python train.py --dataset="photos with spoken descriptions (Open Images, Localized Narratives)" --width=128 --layers=10 --norm="layernorm" --activation="relu" --head_dim=32 --fused_qkv=false --bias="qkv" --parallel_block=false --init="torch_default" --residual_init="none" --batch_size=128 --epochs=30.2 --final_lr_fraction=0.01 --warmup_steps=1200
Rows from block 4 of a small autoregressive pixel model, named by matrix and row number. Rows with one number belong to one neuron. Each number is 128 + 32 x the weight over its row's rms, rounded and kept within 0 to 255. All counts start at 0. Numbers have three digits each. After the name is the row's rms in percent of the matrix's.
Before each neuron's rows are labels from the 100 images, of 14976, where the neuron reaches its highest value: "strongest on" is what is common among them. Only what is clearly more common there than usual is listed. The data: photos with spoken descriptions (Open Images, Localized Narratives).
# fc1: MLP up (model.blocks.4.mlp.fc1.weight, 256x128), inputs 64-127
# fc2: MLP down (model.blocks.4.mlp.fc2.weight, 128x256, transposed), outputs 64-127

strongest on: text has "wall"; text has "sitting"
fc1.164 094:121146106095096172108058198144157079144130063133146145150134128167143136156128107038137154135150125190142091136171137115050131169154122143145172180115170111170116104131123113111099165102113095
fc2.164 094:094168108110153091099123187136137128181126086043095130126101115141137179156111130150135091152167138193163123117112152157089159149121114142135140090054162190113193168110141113110133094070109146

strongest on: text has "white"; text has "black"
fc1.1 111:140077109125157129135095150127127142088186089106123197153137149108157103092183103115106065085095156112069082175129119096117112122092132098134107130156186104125060079148163098157109105125134151
fc2.1 107:201126179114175134161142162116068108097150127134121091095139081126048116093145139130112119188138126177151119142089110137147151203145117073096091041056105177148140151126112160129141140142120071

strongest on: text has "water"
fc1.67 105:100039147118105172136123122080197119118161154143132155080171145175145070090155091057098151136132145121145091192170080131144123072153128151093164175143124153120142097139088120096144164117139143
fc2.67 108:136130166133157096136176146126127130117112167132159179094167143145143125148082221130098171123082138127149077134152097093170067124128156101115128149097129137154131103170158157134120142065061085

strongest on: text has "water"
fc1.120 085:118123075138104122113100099117116093095154165170186160131155112155091159121102099093172179108180154101069114096141166161110087082109169112125151128106099147178127105143169104119164167137083131
fc2.120 083:138118192151124123152120091152150144145110151155080108105123128133120126127109180152127115146095146146004051111110125136158105144115105121137081134136120093082145255126068086153110121131188130

strongest on: text has "white"; text has "black"
fc1.192 103:112100145088107171082131160133114150084178112104166177145109143102103148099132114151131148114093116136097108112105124095084117117079158198125163131116159149132088138166147108148130125144126179
fc2.192 100:136130148081081163123112109102066096130173127103164146116158110092158150078146171149135153131132111125162119133191116123119170119161111169105130132103159103075141084156144155167089098201132120

strongest on: text has "sky"
fc1.141 096:113099129124127128155121112118155183141168121125088166163126130126135120096141097125094120128153099159148156080089139134125138084154174117116181100154221112143156124135129141096108151098108186
fc2.141 096:139110151128065159143156106096091103106100092074103118125131111157158126135152114149183118049158178084131104127166128171115157091113156154151079099162052161121136119146101086120099142166166103

strongest on: text has "sky"
fc1.90 099:102162146109162116132149086096088134096150091152113126159154095111110120096122107145182116177178112161108147070137169112134169133136101140142124144104122132123144157132110111089102136104097170
fc2.90 106:165096091160058111151193152100108135112113090118085085171129176140126119109147155091162059089079118130118145121120112153080133085139126096139143167156189165044175140119116138174154100133111109

strongest on: text has "sky"; text has "trees"; text has "buildings"
fc1.96 115:134134073100123068180157119100141129129176159126124155096157151152125096075120098098081193144143161120108071094153169129137126059163098124179144200131152123149180116121076148082085123104090110
fc2.96 118:118134124094124163214099171129059150126115112149139164142167113159137118110127129134087140091100116158133091128160161129163120142124121095130173154152156140074128083072140115103181182120061135

strongest on: text has "wall"
fc1.50 099:134168076083086141121070129108147122141147130111156123118136188158096158153165103090089160155103157122144073124156139126145161103147123193091136169125159134123157080151142089120097143107056123
fc2.50 100:141161109068153133110087126102158152123159124055087169104082110103213139158142116103072159137173119142135147089107150142101135134097150123065202128084144154128156125121116163116092108113164149

strongest on: text has "grass"
fc1.29 095:170106145094154120118116064082132103127156142139094160137139140153131096167159080166117169114159150113068135095063089172093161142127202111068171097131149145092103107094159162126124123139079126
fc2.29 094:143070111139204099154079115153119133169084111083119075104098137118157123136141201109082158147096170100189157121069125130176074100186124131178120161129105117127124073078131112113155120135159097

strongest on: text has "woman"
fc1.83 100:109117057119102106108140115104139115144154072155147171164115168133064149154141125082024128133174104101099129166082101147120114124095112143112124159124152157124127124058105124098078116137117134
fc2.83 096:160150198166064131130128205138109148143144154067131112146123106162089117105122138247100123145161123146068178135125155132051145116114180126104104126098119135073140154089096103146122112152088136

strongest on: text has "table"
fc1.244 106:141148113160091133113155126114113124149134028099114137122135076143140126158145125023157122150140090112132174130090161136165130138108163129157206198183157109146110092144076174079086155137116137
fc2.244 108:092069099126171127106086130083132177111203108147172155177125152127118151144080139189124156093140176053116065148133120129127109134127111144105105146066126142102138150080198156144176145108111111

strongest on: text has "trees"; text has "sky"; text has "grass"
fc1.42 102:113024087156143134133108088123130169130154064155145095110146115208152061143097122135130122177166172090140116158155126126076156110095102120139084098094167097069164107170136100109113146090127171
fc2.42 098:090185130126153130159132131149123129109097132103147095186178104138124082128149126106107114128093146152184128105103140143176130173117092131118131139154135166211138170108136046099175085138094114

strongest on: text has "trees"; text has "sky"; text has "grass"
fc1.219 084:094117127113139094121053087065148162122168116164171177071125125089178127118149137146127152095165107176122093145153074077094179098185102146104138160116117123151149087132148188076148120083123146
fc2.219 079:085165104101136120116118122122152126188093131152165169135153150094166135134141168104129111056089089146144073190156090099152092126138107082143177148143083165184113099105180160110103118087126111

strongest on: text has "guitar"; text has "playing"
fc1.253 091:110161128132128124128150131062121122134140101091148148138102125094147153110142141161115090134147200168121164132092180193104091067105173114108170133077127088147134167065078109118141096084085155
fc2.253 090:106139169128155107103132110122090130147127131109149131089084113134116127093084141155149127102154110117154156153159111145159088186134126097127116089107155106129188109141141101153110091113163108

strongest on: text has "wall"
fc1.108 106:085164152144141176061076172107121126125149099133142138205148066131094118137064093117146143148105148138097107097107152115128146074144096146136130165084199098129148157108145173138103183139099139
fc2.108 109:157159135051152112140175171103148092176138183101155116138121132176141139117107106080116075153151201178104141143119117134060155160129137108122131117148082146124142116105101125155127108183144129

strongest on: text has "sky"
fc1.116 095:153121164178125125132121186076095079137176103121127169132133141136140128095116094168133152134101157117118069137168068135158115090127141197088092142093143127118166111139160074134146157098075089
fc2.116 099:097149199119060096137121149113126136101151179156132136112119064051092069148137084107109123080127158111098135108106164142114064076108147058123134143156086177152142088081160147110179102115095123

strongest on: text has "wall"
fc1.5 094:107108155151095088062063091093143177124146153094164154189158159199129112126163111124158151156146172190135111054150141140116109163128197121045108111093127158130110081101162101141060123147098146
fc2.5 090:155099026185161128145105141171153135104157124137119101095150110108145190107147138168091111154143104141129137159184137130161064138177111083136133100144192117160079050161119140127130148093111139

strongest on: text has "black"; text has "white"
fc1.70 104:101098131117103132193117159118044188083133081103136190157136086123135166093158130182110167112092080127163132158134187120113106084100155128119143126108110116129052076142123147166095122102115130
fc2.70 098:173139095152107122118109091114116108091122173142161062117207129118110111194082165129044173115182156137129151141103141143115125148111093123138118143105093136112131126116145128113157094195101079

strongest on: text has "table"
fc1.47 091:062174152145102111137127105108122081116134078159118164085139136138077136169152118126123192165113082079105147088115163141124172199101164119143096148123146149149192064129129160137125113136108184
fc2.47 079:167146070109118154149181068140127110124114195188156086120168104144095114158138109131088153124148160146051139138153158099110091098152131170138164102173136087145126110109024144133159113147138153

strongest on: text has "wearing"; text has "man"
fc1.254 158:081073116138089091093158106118114177052110100124110175133171136137091152075184140103109172195106083111121095117129158107106077121120148128062078167143116194107168146086084133148112128093110159
fc2.254 212:137060114131117104146173099111150179102145061061117098128155071157121118061155137117088124178093121201142103122174111127110157083123159108123086141151103161088126179102133130157201141066116136

strongest on: text has "trees"; text has "sky"; text has "plants"
fc1.106 115:117111123094078068146114092111131211120159121136129189118199052128145110120130136088195137141142135076086165174106163144113139100098122132174162108110127171118102077144115154108092143139098143
fc2.106 122:117066156092064176137087117128089173106207127180110118121157108163143134163116094186125134113163143063153162152138133139138192134163124107147130143133152085123136142140070092143143122121107133

strongest on: text has "wall"
fc1.115 086:086141131096069064090166094051156175177138096109139152115193159163086142081166145135113184125106095091144101151121113097129171204138169140084105161132170146145166119102076182149118117098090198
fc2.115 086:089105128050173142177167132134124077157130114168170143072096125145122117107130101152146143145106090109130172175163122095082105111148075150158149105196110125145146132176094160145134104143175078

strongest on: text has "trees"; text has "grass"; text has "plants"
fc1.46 102:108063128120191075121160137131160193115145135117101123144166067149141089130108119079125156130085107145133136160128122094096144107140098107149121191143132140109160052150122073078176161083117181
fc2.46 100:086151179159104113153173170130105139163115130172165097086113146136134131148147157180090136086147163094160181113127084131136141147124130121129122120095069059161106155151163085112149119121163116

strongest on: text has "wall"
fc1.245 112:145061178103102086134126098121166134128131174156144129106143150162161069130135087124163166136118130137084102161144080117079129105135124174101077122126174169154106096168125144143157142080128120
fc2.245 118:125116057086110108135176126127105097135113053071137128134153125080127167092150104150119134123102101181155105159109173134208152156135155120129151195133115125146125120129153150098182118055130145

strongest on: text has "sky"; text has "water"
fc1.159 092:088134165137133110102087095106106149073168120139179147085163142161119106111140118103136146147157122147096058135098087083070138121130111145128146139072122160105127102202141086140154129116125160
fc2.159 089:101053098192113162139072116121122081081148124115158131073195148154128108149153169140148174107072138106157128163138118145198109110165125114151161157194144100157085140101131125131134151107071113

strongest on: text has "wall"
fc1.177 132:102118136083138132159161148096141080122134148142107153175154137169067101057133140093091182156126134129087133147091147115158168109128124082097111190130125211086145164103116084160087131102118163
fc2.177 157:116145082130089114137153127114100127151109098179122110107115130149086146137140125145100116114142134124085140145134126136080151091129159106134076174128073128125122142158019088107138134084118163

strongest on: text has "trees"; text has "sky"
fc1.40 099:149077090141053116106131134065105182100133094179113157152208099153107121139103137108201104170153104043065121155128152144146078071091162164168148108159136137123113123176097143139141111106152207
fc2.40 119:098157164061130140079119050139108093159126107067084084078107116117140130129104112188183147104176156144157198142132154163114184140095106160148098141109146105129157093084152082136075118110111095

strongest on: text has "wall"; text has "holding"
fc1.73 119:156142152069119119142128164088115146127154069130145146151128116111097111144141136124124091174126147183108094077098148135183149106082169129114142156087169126170119134051147115113105139114111135
fc2.73 133:176101121154095126159158053123150130162130166136116123127146156088128144149058180091133102108067126088085162141153150113225100098136090169130059126125085090194153148120113098147137113162151114

strongest on: text has "sky"; text has "water"
fc1.7 122:118102141066139071134160142109109122092136163139109158104165152192103137117124066126118195157160133103118151127134118142125153068168103146134174157111097184134144069136074181108114162115099199
fc2.7 126:114091145112146128104129038132117102102076140115137185178152124147122120134065066136157156114113075127210158145186105110144155124111187156104106119156120122175094175078108078126072075160168156

strongest on: text has "grass"
fc1.65 095:130183154190128118086096075097140113141188122121184152081154173160105093048145082194143127154199102133112119083088133099200142087100111121104141131074133131145185131126163129125154101098168135
fc2.65 094:116120180101122121142124139122136127110123162073178134148155150157111110134134082079170100118081157163047173090156144130094169143098127165142154157108126138122110132060140161142126148146065121

strongest on: text has "holding"; text has "wearing"; text has "woman"
fc1.126 106:119050114126150103112180151098121153098098092150113158142149215170101142174161101070134168146100127148076083155125138174133120120139153097113203097097161153100146141100112126100113125132029139
fc2.126 096:155110127107141117146191093150103159156098095135166062159083125127111117064130114133112101094119120175160221128211142099055208098153138146144055069135098182064129167129082082151124126097137127