From a checkpoint of a small autoregressive pixel model.
Training: 24000 steps, batches of 128.
Rows from block 3 of a small autoregressive pixel model, named by matrix and row number. Rows with one number belong to one neuron. Each number is 128 + 32 x the weight over its row's rms, rounded and kept within 0 to 255. All counts start at 0. Numbers have three digits each.
After each neuron's rows are labels from the 100 images, of 14976, where the neuron reaches its highest value: "top examples" is what is common among them. Only what is clearly more common there than usual is listed. The data: photos with spoken descriptions (Open Images, Localized Narratives).
# fc1: MLP up (model.blocks.3.mlp.fc1.weight, 256x128), inputs 0-127
# fc2: MLP down (model.blocks.3.mlp.fc2.weight, 128x256, transposed), outputs 0-127

fc1.22:135131140041106108169204147127135194194103112084117125100071202077090057077116105109122196133127125101131096080075116076155144170136126151138165145161108109162120113158195188142161131107073130132139130153118127108120107141192128088148131185143136129142160154128128101158120144125153086174154101103149117122090123142137104147103162117223124120129166089134089151132140132118143079140127
fc2.22:099166144053132080136107175096167164073100123186127106194097153131159149104098111124102116174187153137154177105160164156137121084121111133133111178137105133144135114143097191154149104152139121075086146132147100091109074125110084148132146111141130134194103132096140113133183110124149082122179149104164130139169126205175132120089101172102136117110084145136081075122128160071165054086081
top examples: text has "grass"

fc1.92:138131083096094137167176099132147114175114137136096143099114161129126101178135087084124136134143135058106157124136128098159092103122132141139153148122125102117116186102167168127138129155135149138117150113123107123131137112182132126161148197115108120152145220149044139090083161157110169110231125116166111099107178074089128091152157042182109084135197080167143098171123107141160127115166
fc2.92:134086082096059179159148134056163137103154136161153079134087160154129155205160140123099120138156178141155138121128131139128106139041123130129115136138101123078096152123126186132163141101099112117095158091138123157180116151104170168121114168123089225142118142133181134119080124153190131109150137105135082125126144204127129108094147130096130169106152149088094048108143132135041126105117
top examples: text has "grass"

fc1.83:153123116143122128170133161105107155135159138194154193112115112159127105175155111151101135115158094100153130138137119134128153146133171109184057137145084104122194147082117125083148071049160144110136138091117014132142145126157134130189144191110135164186145153136093110133082144105154154120086108131147098140135118063108102145136164135147137036161103127161116170175104113088116094078162
fc2.83:116124124148107125166168107132185124122173093153180146125134202114156134113107158111140070078193141077127054132122139108214082177116157089147130070150085108133148126115140139128118107168151123149156136200152100165128098108031151219079122129090082149111117128138126125134151136085142147137111159049166119111127107122128120117140097163196090130191113117121112108123097113126097124132132
top examples: text has "sky"; text has "trees"; text has "buildings"

fc1.115:091113152112097137171132131160153094085128115125140157090116077135192097125126103138117147146176132164105107114133141133145193178130204132109089160141137128157133102096166112153150106066106176131133198153051111161107142103167157090117137136077100202215099143129124135161109062153128117155107171087153165157137173114058144113133164118078121112164063147116172146161172109107116091116110
fc2.115:129110109101178188093115128136095138202139098121129131090146106109155111103161069120136166207122140121155112082134066117133104074107138123173131150146104109114164105089164088134096115161152118167084097117161095135160175087131149176155091134106133152087157133168132068127106167154129078121131155208172142153124208088147121150092156116139059108114158094157096209155127121171152097117158
top examples: text has "blue"

fc1.93:160165111106102121183143104128142077117141179090075170135118137132134145143208097090091075113111172165193120162128133140147124118147158175180177150180179113123109153090137147098152110181137141171171141123090113127124127143124110061154192108122096092149088141131111152128147077089166074109124131076078109158127123126098131133137107126183164156103167091060135068097116111068142146064152
fc2.93:138103196110107113135131124083081185155100108139126067113121045126161152100038145104155154148101094120134126167129104090107107204107161167115135092107126210145163146124138088171099141074164170105093120125167179137091092118186176153193111161141098116125158131168121102132154139128083124179128150163161124087123098161153139129111089117176129146124111094075085178144111120137160095160122
top examples: text has "building"

fc1.77:202152148132048128134168134169070142171135113150094124065159134092102120202185135107116141154143102099175146129103143109155104126136150125133131094154160155147124168107097062088120134154160143057117170161062165155129122089142160083166130154081133128181155128106120136141086144206118092079154086138188143146115164115131091148080094138101119112129153053135106122094071141116136162141146
fc2.77:133084083127082104166124157135113134102117146104101164085157117135166132131168103171142073126066100162140181130137192144149138115099202099142077165128160154111077116087183075120111094126131145104086145151124137097073227138176130171133098133137144147080129079102093111112135054160105125121081086114149152138105114113169109151125144140196133143132104082132091113165107115142186153202127
top examples: text has "water"

fc1.250:158112115145107127129128136115160063169171137086175155109149086119156066155131093100057153104206171087165131129082109143146183100158097055163114121165183147123079093070112155104084086057101180148168105136125124157147154087172149145140141161119136144209127111105106142144126174083136147140162147072120150142133158157157056130152098099149132145168133131119165116149125159101121087110122
fc2.250:132151144141055129105159144083128181126134139217162149153139112186120105118072119131151145135151095110059150137027128201119130178095089135119086126104147147167133104136049127146117161128173108114116119093078141114137110114143105076097135128086157119118205069090176080183132115102109152137132106144146130128126144123188146132124102082098148121129151129140169167085122149188076145101111
top examples: text has "sky"

fc1.81:126166150105133077164176168118132158226135123138137066081119152114104143138149120141140115121143116089096124127123141160112095099134112117160161038086158191133145157120127094108166110115161123045095102179129108111087166094098190127149114167107163139118151148166097146158079172177137150140146104063134076106144162116129149173114141142196151117158142099143067163124110129124153142038133
fc2.81:184119061126085139154141117155126098077132123138117176126121154204129131161125148139137158199117117156185125145131153084115133121136142143159030145141109106140112126118148118048143128126113106130089189146177170118041176092124063127201157115143097060137164107127130113104126163133162078103082073105056165142142143128111108121103135116098111118125173130137123134150135169171104120147071
top examples: text has "sky"

fc1.62:147165090146102142170110169169122114134084187076119120118120078147140177077125167108108109117124150143134109151149110111137112147110111105114114115154118228172111175098127105152130101123091188099116139111092175130156091098088168062103122120084168177147165095057164133162103099067200150092094102149117053124161128134089121187176139087116148150078147109168119096125167159112122119105125
fc2.62:100174116142068105179116143017140102123167139138124085176138131130108086120154111132207134135138165109157157123104117134066160177156111114109194140189114118105091109133087135112166085165126164090106110105146124117132101126140134129112084130158110185162179123206104110135102151103148118136135169098068109120171124167222118093136069122103097102109102122140095118158088151163139132070137
top examples: text has "wearing"; text has "man"; text has "woman"

fc1.202:111145143143062151150102099092098150094102124154155160137146118180108121150116096183179176101124086082203097093170097072158135156088104127115120131144129143140124053113205133083181114158114128116045119115142092146145044106187153089151129160140168092141211105152119080134120108125131098133124097170107159100153162152158130129139097097117105094139121078141106144184164174120111145123141
fc2.202:079116121127136137136088209147137126139158134141136091118101148068164111112197082149135083107137155124055106101106116196049133108162115073147158081128097112151151138134050109155117166143117150050188123156138147134140145150164113174067121038124072103090115080122140117152151109114122122118140152175193129181114122124126169137141133138181099152176095153132128126111123084119109095127123
top examples: text has "white"

fc1.175:145178137185096119116099112143121080137113202123141112159157121149097131203083125157110129113091107098171115171188090085140130103060198139176158103137139189108170186084151097107101094142156105110152150149109118151137125113124144118143143156089177062151137136137059101090063139080121114081143062157126101138128122079078099145118137078129109153130143141206144100125179142132121154143122
fc2.175:089106111147157150142107071089172083152200141129131064108135122105114123166087169143105133109106089122149166171113121113103108170115165118151155115132125121075120128104131101103201128219097132147211131136075176189163153145103172124100167091090159129140109164150103115100143132072159141072107142150061070143103100138142082099133110067158142189149172143153111086135147112149144159123113
top examples: text has "sky"; text has "water"

fc1.107:145165068162111163116175165142107121178150143155156093075072143150165095135146090187080114119133134112082125140105131138135067146167149133115086062125106153102192213088122157133163104095137157127150127156076100143136096117122089133118135164124102140132191179131098126139109190186144146112130122130147150109130152087125078133160128108182135157180113162132087116136148095113135028081188
fc2.107:109120139147126057122105080094178084134109094157108122144169170114163149160140171037101129062164183140147131131160143191108145149150096090129090192105193136099112053200179100169116159151091169153141063154154120130128158120116179113111101145133094128179119056127126155087171116099139099124155144063143137171119140118112141121100141123125110114139141130116065163132117157118094095114138
top examples: text has "sky"

fc1.192:151147131198059111118145134115113079139117093121081121120197104111129071228151151146159120170143142143126119135104180147165131082072103145142130116157130102091157106119131128158083104124218148153170122147082107205080119095113144112142083153100156110104092203103118084130137146116108149141111089100159164070124158136083093058131136126135101088163124126118121152170118194154130110135141
fc2.192:080137081205164130141052145122147098124134103120090063104181096119145126139154179120141037147180118140116158112118130172082099136106105142161106151133139131121146126135139121107178130125147167099161086101124130098084143118096149193114113084081129199123091196101117144129123154096090144134139141141136110117144154109120134100098068132025139138174145103140149099209106155104110099065125
top examples: text has "grass"; text has "plants"

fc1.230:106179161162169170120167071100185156142142165147151101113149126157112096129104128123129148141093139109148109128166084183121137136105170138132153142131192153110159111109143097101159089031117111150110137167091059161129073103172175095187088152122085206138126149123147129140143141152115141110134121126112137104139132181022081118109104137078153172084121166100088083161136062133141136114130
fc2.230:141159146124103237065152156114141171116129132097153141111101170160106099138098118159130094131148132081050085144136138091094113089107168153083119120183087103111132124101097118180140129116128114110123120127179146093084165155074086219099101154140125133119119099141134103141086129178119125184119175186147104024123140159129125132147130131118136169131138077110146171180094103182155110146147
top examples: text has "white"

fc1.108:130129120121039134109156135190154113167105142109125142164174164125158109098124117088125132081132132105139134123110111109138165053079135091126091143119121183115158149128144155122111114069113151176035142141125148169094127109171099096155075182127157068140116069126073116120130161125199140226158080130172140144149165103108158106142152149149089168172112148121172097177126120105115134075137
fc2.108:142133110117159101181179126062128140127076146113145147134120149126161110164146123120110172159159110121046124084112125089110136141163180154154118142099091178089090143150150086142132147151167105135150117169184131141095094135181131093124121066153107145134176179092074129166120149087067076073103183160112096194109075118120119102116068148077120131142133104119157172134102113169084126199175
top examples: text has "grass"; text has "plants"

fc1.126:074165188101101148142174117204168127140098151115195107116131170079157146144203120124146067096137161109164163088121147156153103105106156089113102085083142136171187083114126121154140125078128129109148176113105130144153096093123137117140147191119129081119151171080136190173134169053176143164118107086090128079108132108113087124121164101058109129136103118126139091135096105117108160172167
fc2.126:153156174133091133058108103131133137097121110097067193136170129068172152146152125103126102127115205123134155115191154101101110138129139081139113108238088097126081117127113140138145118132103128160121112153147168117081170135127149139104114058178133166122047182148085114070091161090100161172161119108081154150113146145196128147145143115108122118130102121144133084110064169144116119171132
top examples: text has "color"

fc1.191:147128123173094119138123166114164107145068129152113170109128108097107108150148145140100140145107135142172109092147161155168113094090128098141136102149091103165223100090116077101120113167092119146151150092115095187139128069078133129118093110116174126182173117092186144116123172118120156133189109088162096078168205142104130064154158142119114121197114104175058110107108213115097122132151
fc2.191:131118104140143199118109137132174113125128113135174193157126048119060098167153164142087094107169056119143128132157164160119146091170185115100148160132140116101112095119087068071128118121052151154153117135167119128161124110084118165078144099175153125174104156105135136051113142136104105112155158048160145150189155146113137079153076145105106125181119130162123115110083152136090170132149
top examples: text has "table"

fc1.31:137130094113076105141127127127115075133090105175075143129112158130165147081110129207111126101138141113136173112127117123106068092151131165140144124124165116133178114131149196142169110109054176138061096151115093104128127094164159135140148114144129165146166124184134136136138079109158120128163068114102159164118152117110104116164211080211185136121086184116098148117127109142148111048199
fc2.31:136124129123143116135124134138105094154143113140108141131123136063163102093110133117106177209120134130160150102099171108137171122066143193127214166099120120132115126140178186134097094126092180182177063106108149166164167126169066119109116129104109084136153137124112100088103167153113089116117123058104145102118072152121086134118189135199168131102184142113153162117127091113150111217104
top examples: text has "front"; text has "lights"

fc1.165:105169139106065140129182102130136148095165118127164131079168162128080088138133086111159105160125166115141129093117147094149116158168129113103160119122165140094133055154161116110177118121115151071086156073131133184134092128081206111132096196136219160141130186175131166131145129157123112146126073113131135136097115097122107081091164127121075084116132080090119136163156186162145109124208
fc2.165:088155157094134163128100114164171130088120111145129172083120106124057108159108126124137137130143074098116167147153106121116216178107114116081168123171182179147165081168102139056138065203120134126062129147170132125176095120080119127141137167138129144155129149119106159085148106123143075128131180175083134195110118184153149121149096113080103135123103109098173145148126165090147178088095
top examples: text has "black"

fc1.217:100133154123099174154179070100166088106154156179103113092149162149191123131181088073146171106147141154151137100168117072139116079162107109106156086171142157112219083086167139118154120156103116125074114083096133131095141126124157133124127116113150170134138147121146074135127141178150158102127133052060110159134107123076131141124189121108166159160100139097149173159113122060128057130168
fc2.217:096077186119146153073145079117096091129125133155081142126139150051088174117142089147082146144063181142075119145121107145149156146109075195188121146110124113114154076136157161144106169141127140105184104131142142146182196176125073121104088148131184089084126121156156148121149132152126085112130124159225136141124140082095145152101105127132070086138135114133080129091121136150172179108139
top examples: text has "wall"

fc1.232:074178125110100125106157155145092117138107112123073140081157174213109096174163119164089161061107153141117139115086105107183092138158090159144127136181119134156120113139123163103169120144152179091149198149182106138147122123137087142192115106134122082160143047118086092079111146163149134159167089084176124119166134075128124117157124130151119124110160125120114190126071118168153086075173
fc2.232:165117105115087127163101123080124113067150141138148036166142170095128149106108136092187068114108189080150118136140073091104112102084086101156134166130121141130095114130140158129075090072128122116123061100188154137153079112141136058102178127129175157143185213178167143122130141113167128186170128085104122113123139151121099125162084100165135121144118117164137117160093124161165124114171
top examples: text has "trees"; text has "sky"; text has "grass"; text has "ground"

fc1.178:096130113136138145200130120105140098122127151071171163131144130112167119104166147087119134102121138171169094116212135124178108085130184106184086140170146148156062124098123099129142102177129141102116083054130109114140149054109154107156175103112186181181102156105120174166128067072144144127152089089096146140136148161122069162144096106118112139156092072114100113139073123147121095074153
fc2.178:134109093088076091143090130207173131111181170139175152186135125148129057122121100165078111147176121108181119122138175138124162068090128148155152122124154090123134184085126167086101123117149134071125091146097095130082170140133159169145203130156170142195086196114116162141096114145084151110106131076117099083140116093116116139157110133175084141174168088095123121126118130124139162082161
top examples: text has "lights"

fc1.152:164116094110030105134174162104160146157138143151118089099124161116150105128134135083120160120180189054123119120062142118126126142144173058156137099152159179141173203120069136131128091076185128070179064173059117120115141107150123068124122150134151143154109190124146121120118148112174121104158145086146087154138128141139100136149109121133144110184110142121087074177142128123159094118157
fc2.152:245146147139008115140069134160086091076166120130163131130147136183153122138094169145140112085145097121110094107132144164074143171171172147149134135116136184134141119147181118138117105095141080123128059121121089094095098157149093122060115078086090143162147126159121098120156081109124120132092161110141102122138131195108105123142140132100158113111143094107081101127110188175136121158124
top examples: text has "wearing"

fc1.57:136157173143107160141159141106124109195064156123110132097115082151109138093170168171119101111117109131166066146199128082201125075106108160130124132100111185167073154111175147093139109098103175126096174111122139141077057133149138092147142170084120140162124091139117147106096120121193154109118128086105054103144125099122094190152152081067190167168121083140109099117101146122132110132135
fc2.57:102116109139204184120120133055143118069116105170032139138143109120103118129116133157110121116146084107169137133101148186104121120133153120088093074115110097126129141106167113116144115203139141112122062116182118153111086132125097104151177136151131081153156131196142182154136077147148154104173086164127124209146112124159189182132114128130117074125114180125080050178131135121107129138154
top examples: text has "wall"

fc1.99:106143138140109092198145113139130023154132071104114164093161111122178117153171173111081083075138153132164176052153121124154163115164086111130104108154142127121098129162168140065126146153072094122119145110159140156147109087162095150147112150083100113130129109123099073131128143137139130030166111097108159160142138166197150132072163100114162128121145176128183132135130194087136145124151
fc2.99:150108183146172102079138112097111140153113104088167097131125170133148158131133127107146223108113100075117081109103148106118120137116200131152144117091088178106162149124137147182122103178132073108136107187130120139113199115136179154078151188115148106090116150094117141196131170070080173161118147120147099077104153067152171140120131121152097103072141081121061138151139153106110138188131
top examples: text has "front"

fc1.118:148129109090162109172136159130103170112132140170226138123133086168103068118170099142133119169108078139138133099112119124144179121065187124121118157138124163162113156086142091112159097104152162133051166126158108155089136104182143095163133169095163141137128149115054082160074060116100112132143133152144116126150186081150137178143114104162111091149192065154116140159150153135171068127108
fc2.118:134128134111135080073168142112118130124133139096100093097148151103150147121128110147124106101146163131124058088164093176175145114143102129161192104056139136125159100140135124182123116093136159170161156147115098142181142140136137193088059000095161162061176138125153129144085135169096120148106117150174072132129105131165086117148117106167151141165135100117141154138106112085089189108120
top examples: text has "sky"; text has "trees"

fc1.253:105144153154108140148146070175104143178082123057127150157163145140170135103179166110170138155160209122169088089166140185130155150108161121090158147174123089164109076117174109129135078110177135089123122139137075138134141092189184126139095102119129130122103111054102163161127142157129212099114134098104086066145182109122145111184070129138077109123138115091150091112145102117124089131127
fc2.253:074120151140159123192163108092113105105180146229160170148141154109147160164150128133170138127187103109168116108121143164130087127104079130105133080134092089141104131128132136150137062155135053154085188100114170147114145121155134151163156141165130182113144085149070124075077101117129130125139127071111135157161143132108050134140084099105126108110073103109109095220101144100099107141096
top examples: text has "woman"

fc1.35:157120132078061128094099128121124114113160137133107181075109146122066048139148131151065133161124178098157127069162110123133091132138161180207171140136112079171109138115074108117168128177171125145177140128116123093171111106177095151195169111151160180199117107130131118163107174120136123056097112110140110101108122102146121113122129109173179103106086127132043149119120134156123139148164
fc2.35:206182200113169217089144120109096136180133145135118158150159153097092118091105161073124097172120146188073125108119089053147163111164106104108124140109117136154102154097147092107150107120146107143103137129128098164128137110124102097106129080098146050094130040110160174142132167122127110137105124105160127088117146086200122114096171114127139098169161113148152166113182172148099113174136
top examples: text has "grass"; text has "plants"

fc1.135:086172146102088067155175124121152163119153134106150093109130148159159134118148099115160131087129128126168104096100167102135121164136161077124143141103122088191182156091128111135154070142196214117152120129151118164173119081187154099154105130151155065125154129092111212135085100168161135153129104137115090122108197130119137111123113119126088096101200084184097106157094100130132082077170
fc2.135:105129147150103096162114116222143141040116125181141123069131091157125100090160160155083132110151114142186185129181123113083106133103123134140089153198156148126102090115191101121123128123073151103103175111137163117132177152153134147095166122139147141182120110151093150069067094154149122130150148148116151113085139142070141115145120093043100154079114070139159127140070175125121176124122
top examples: text has "water"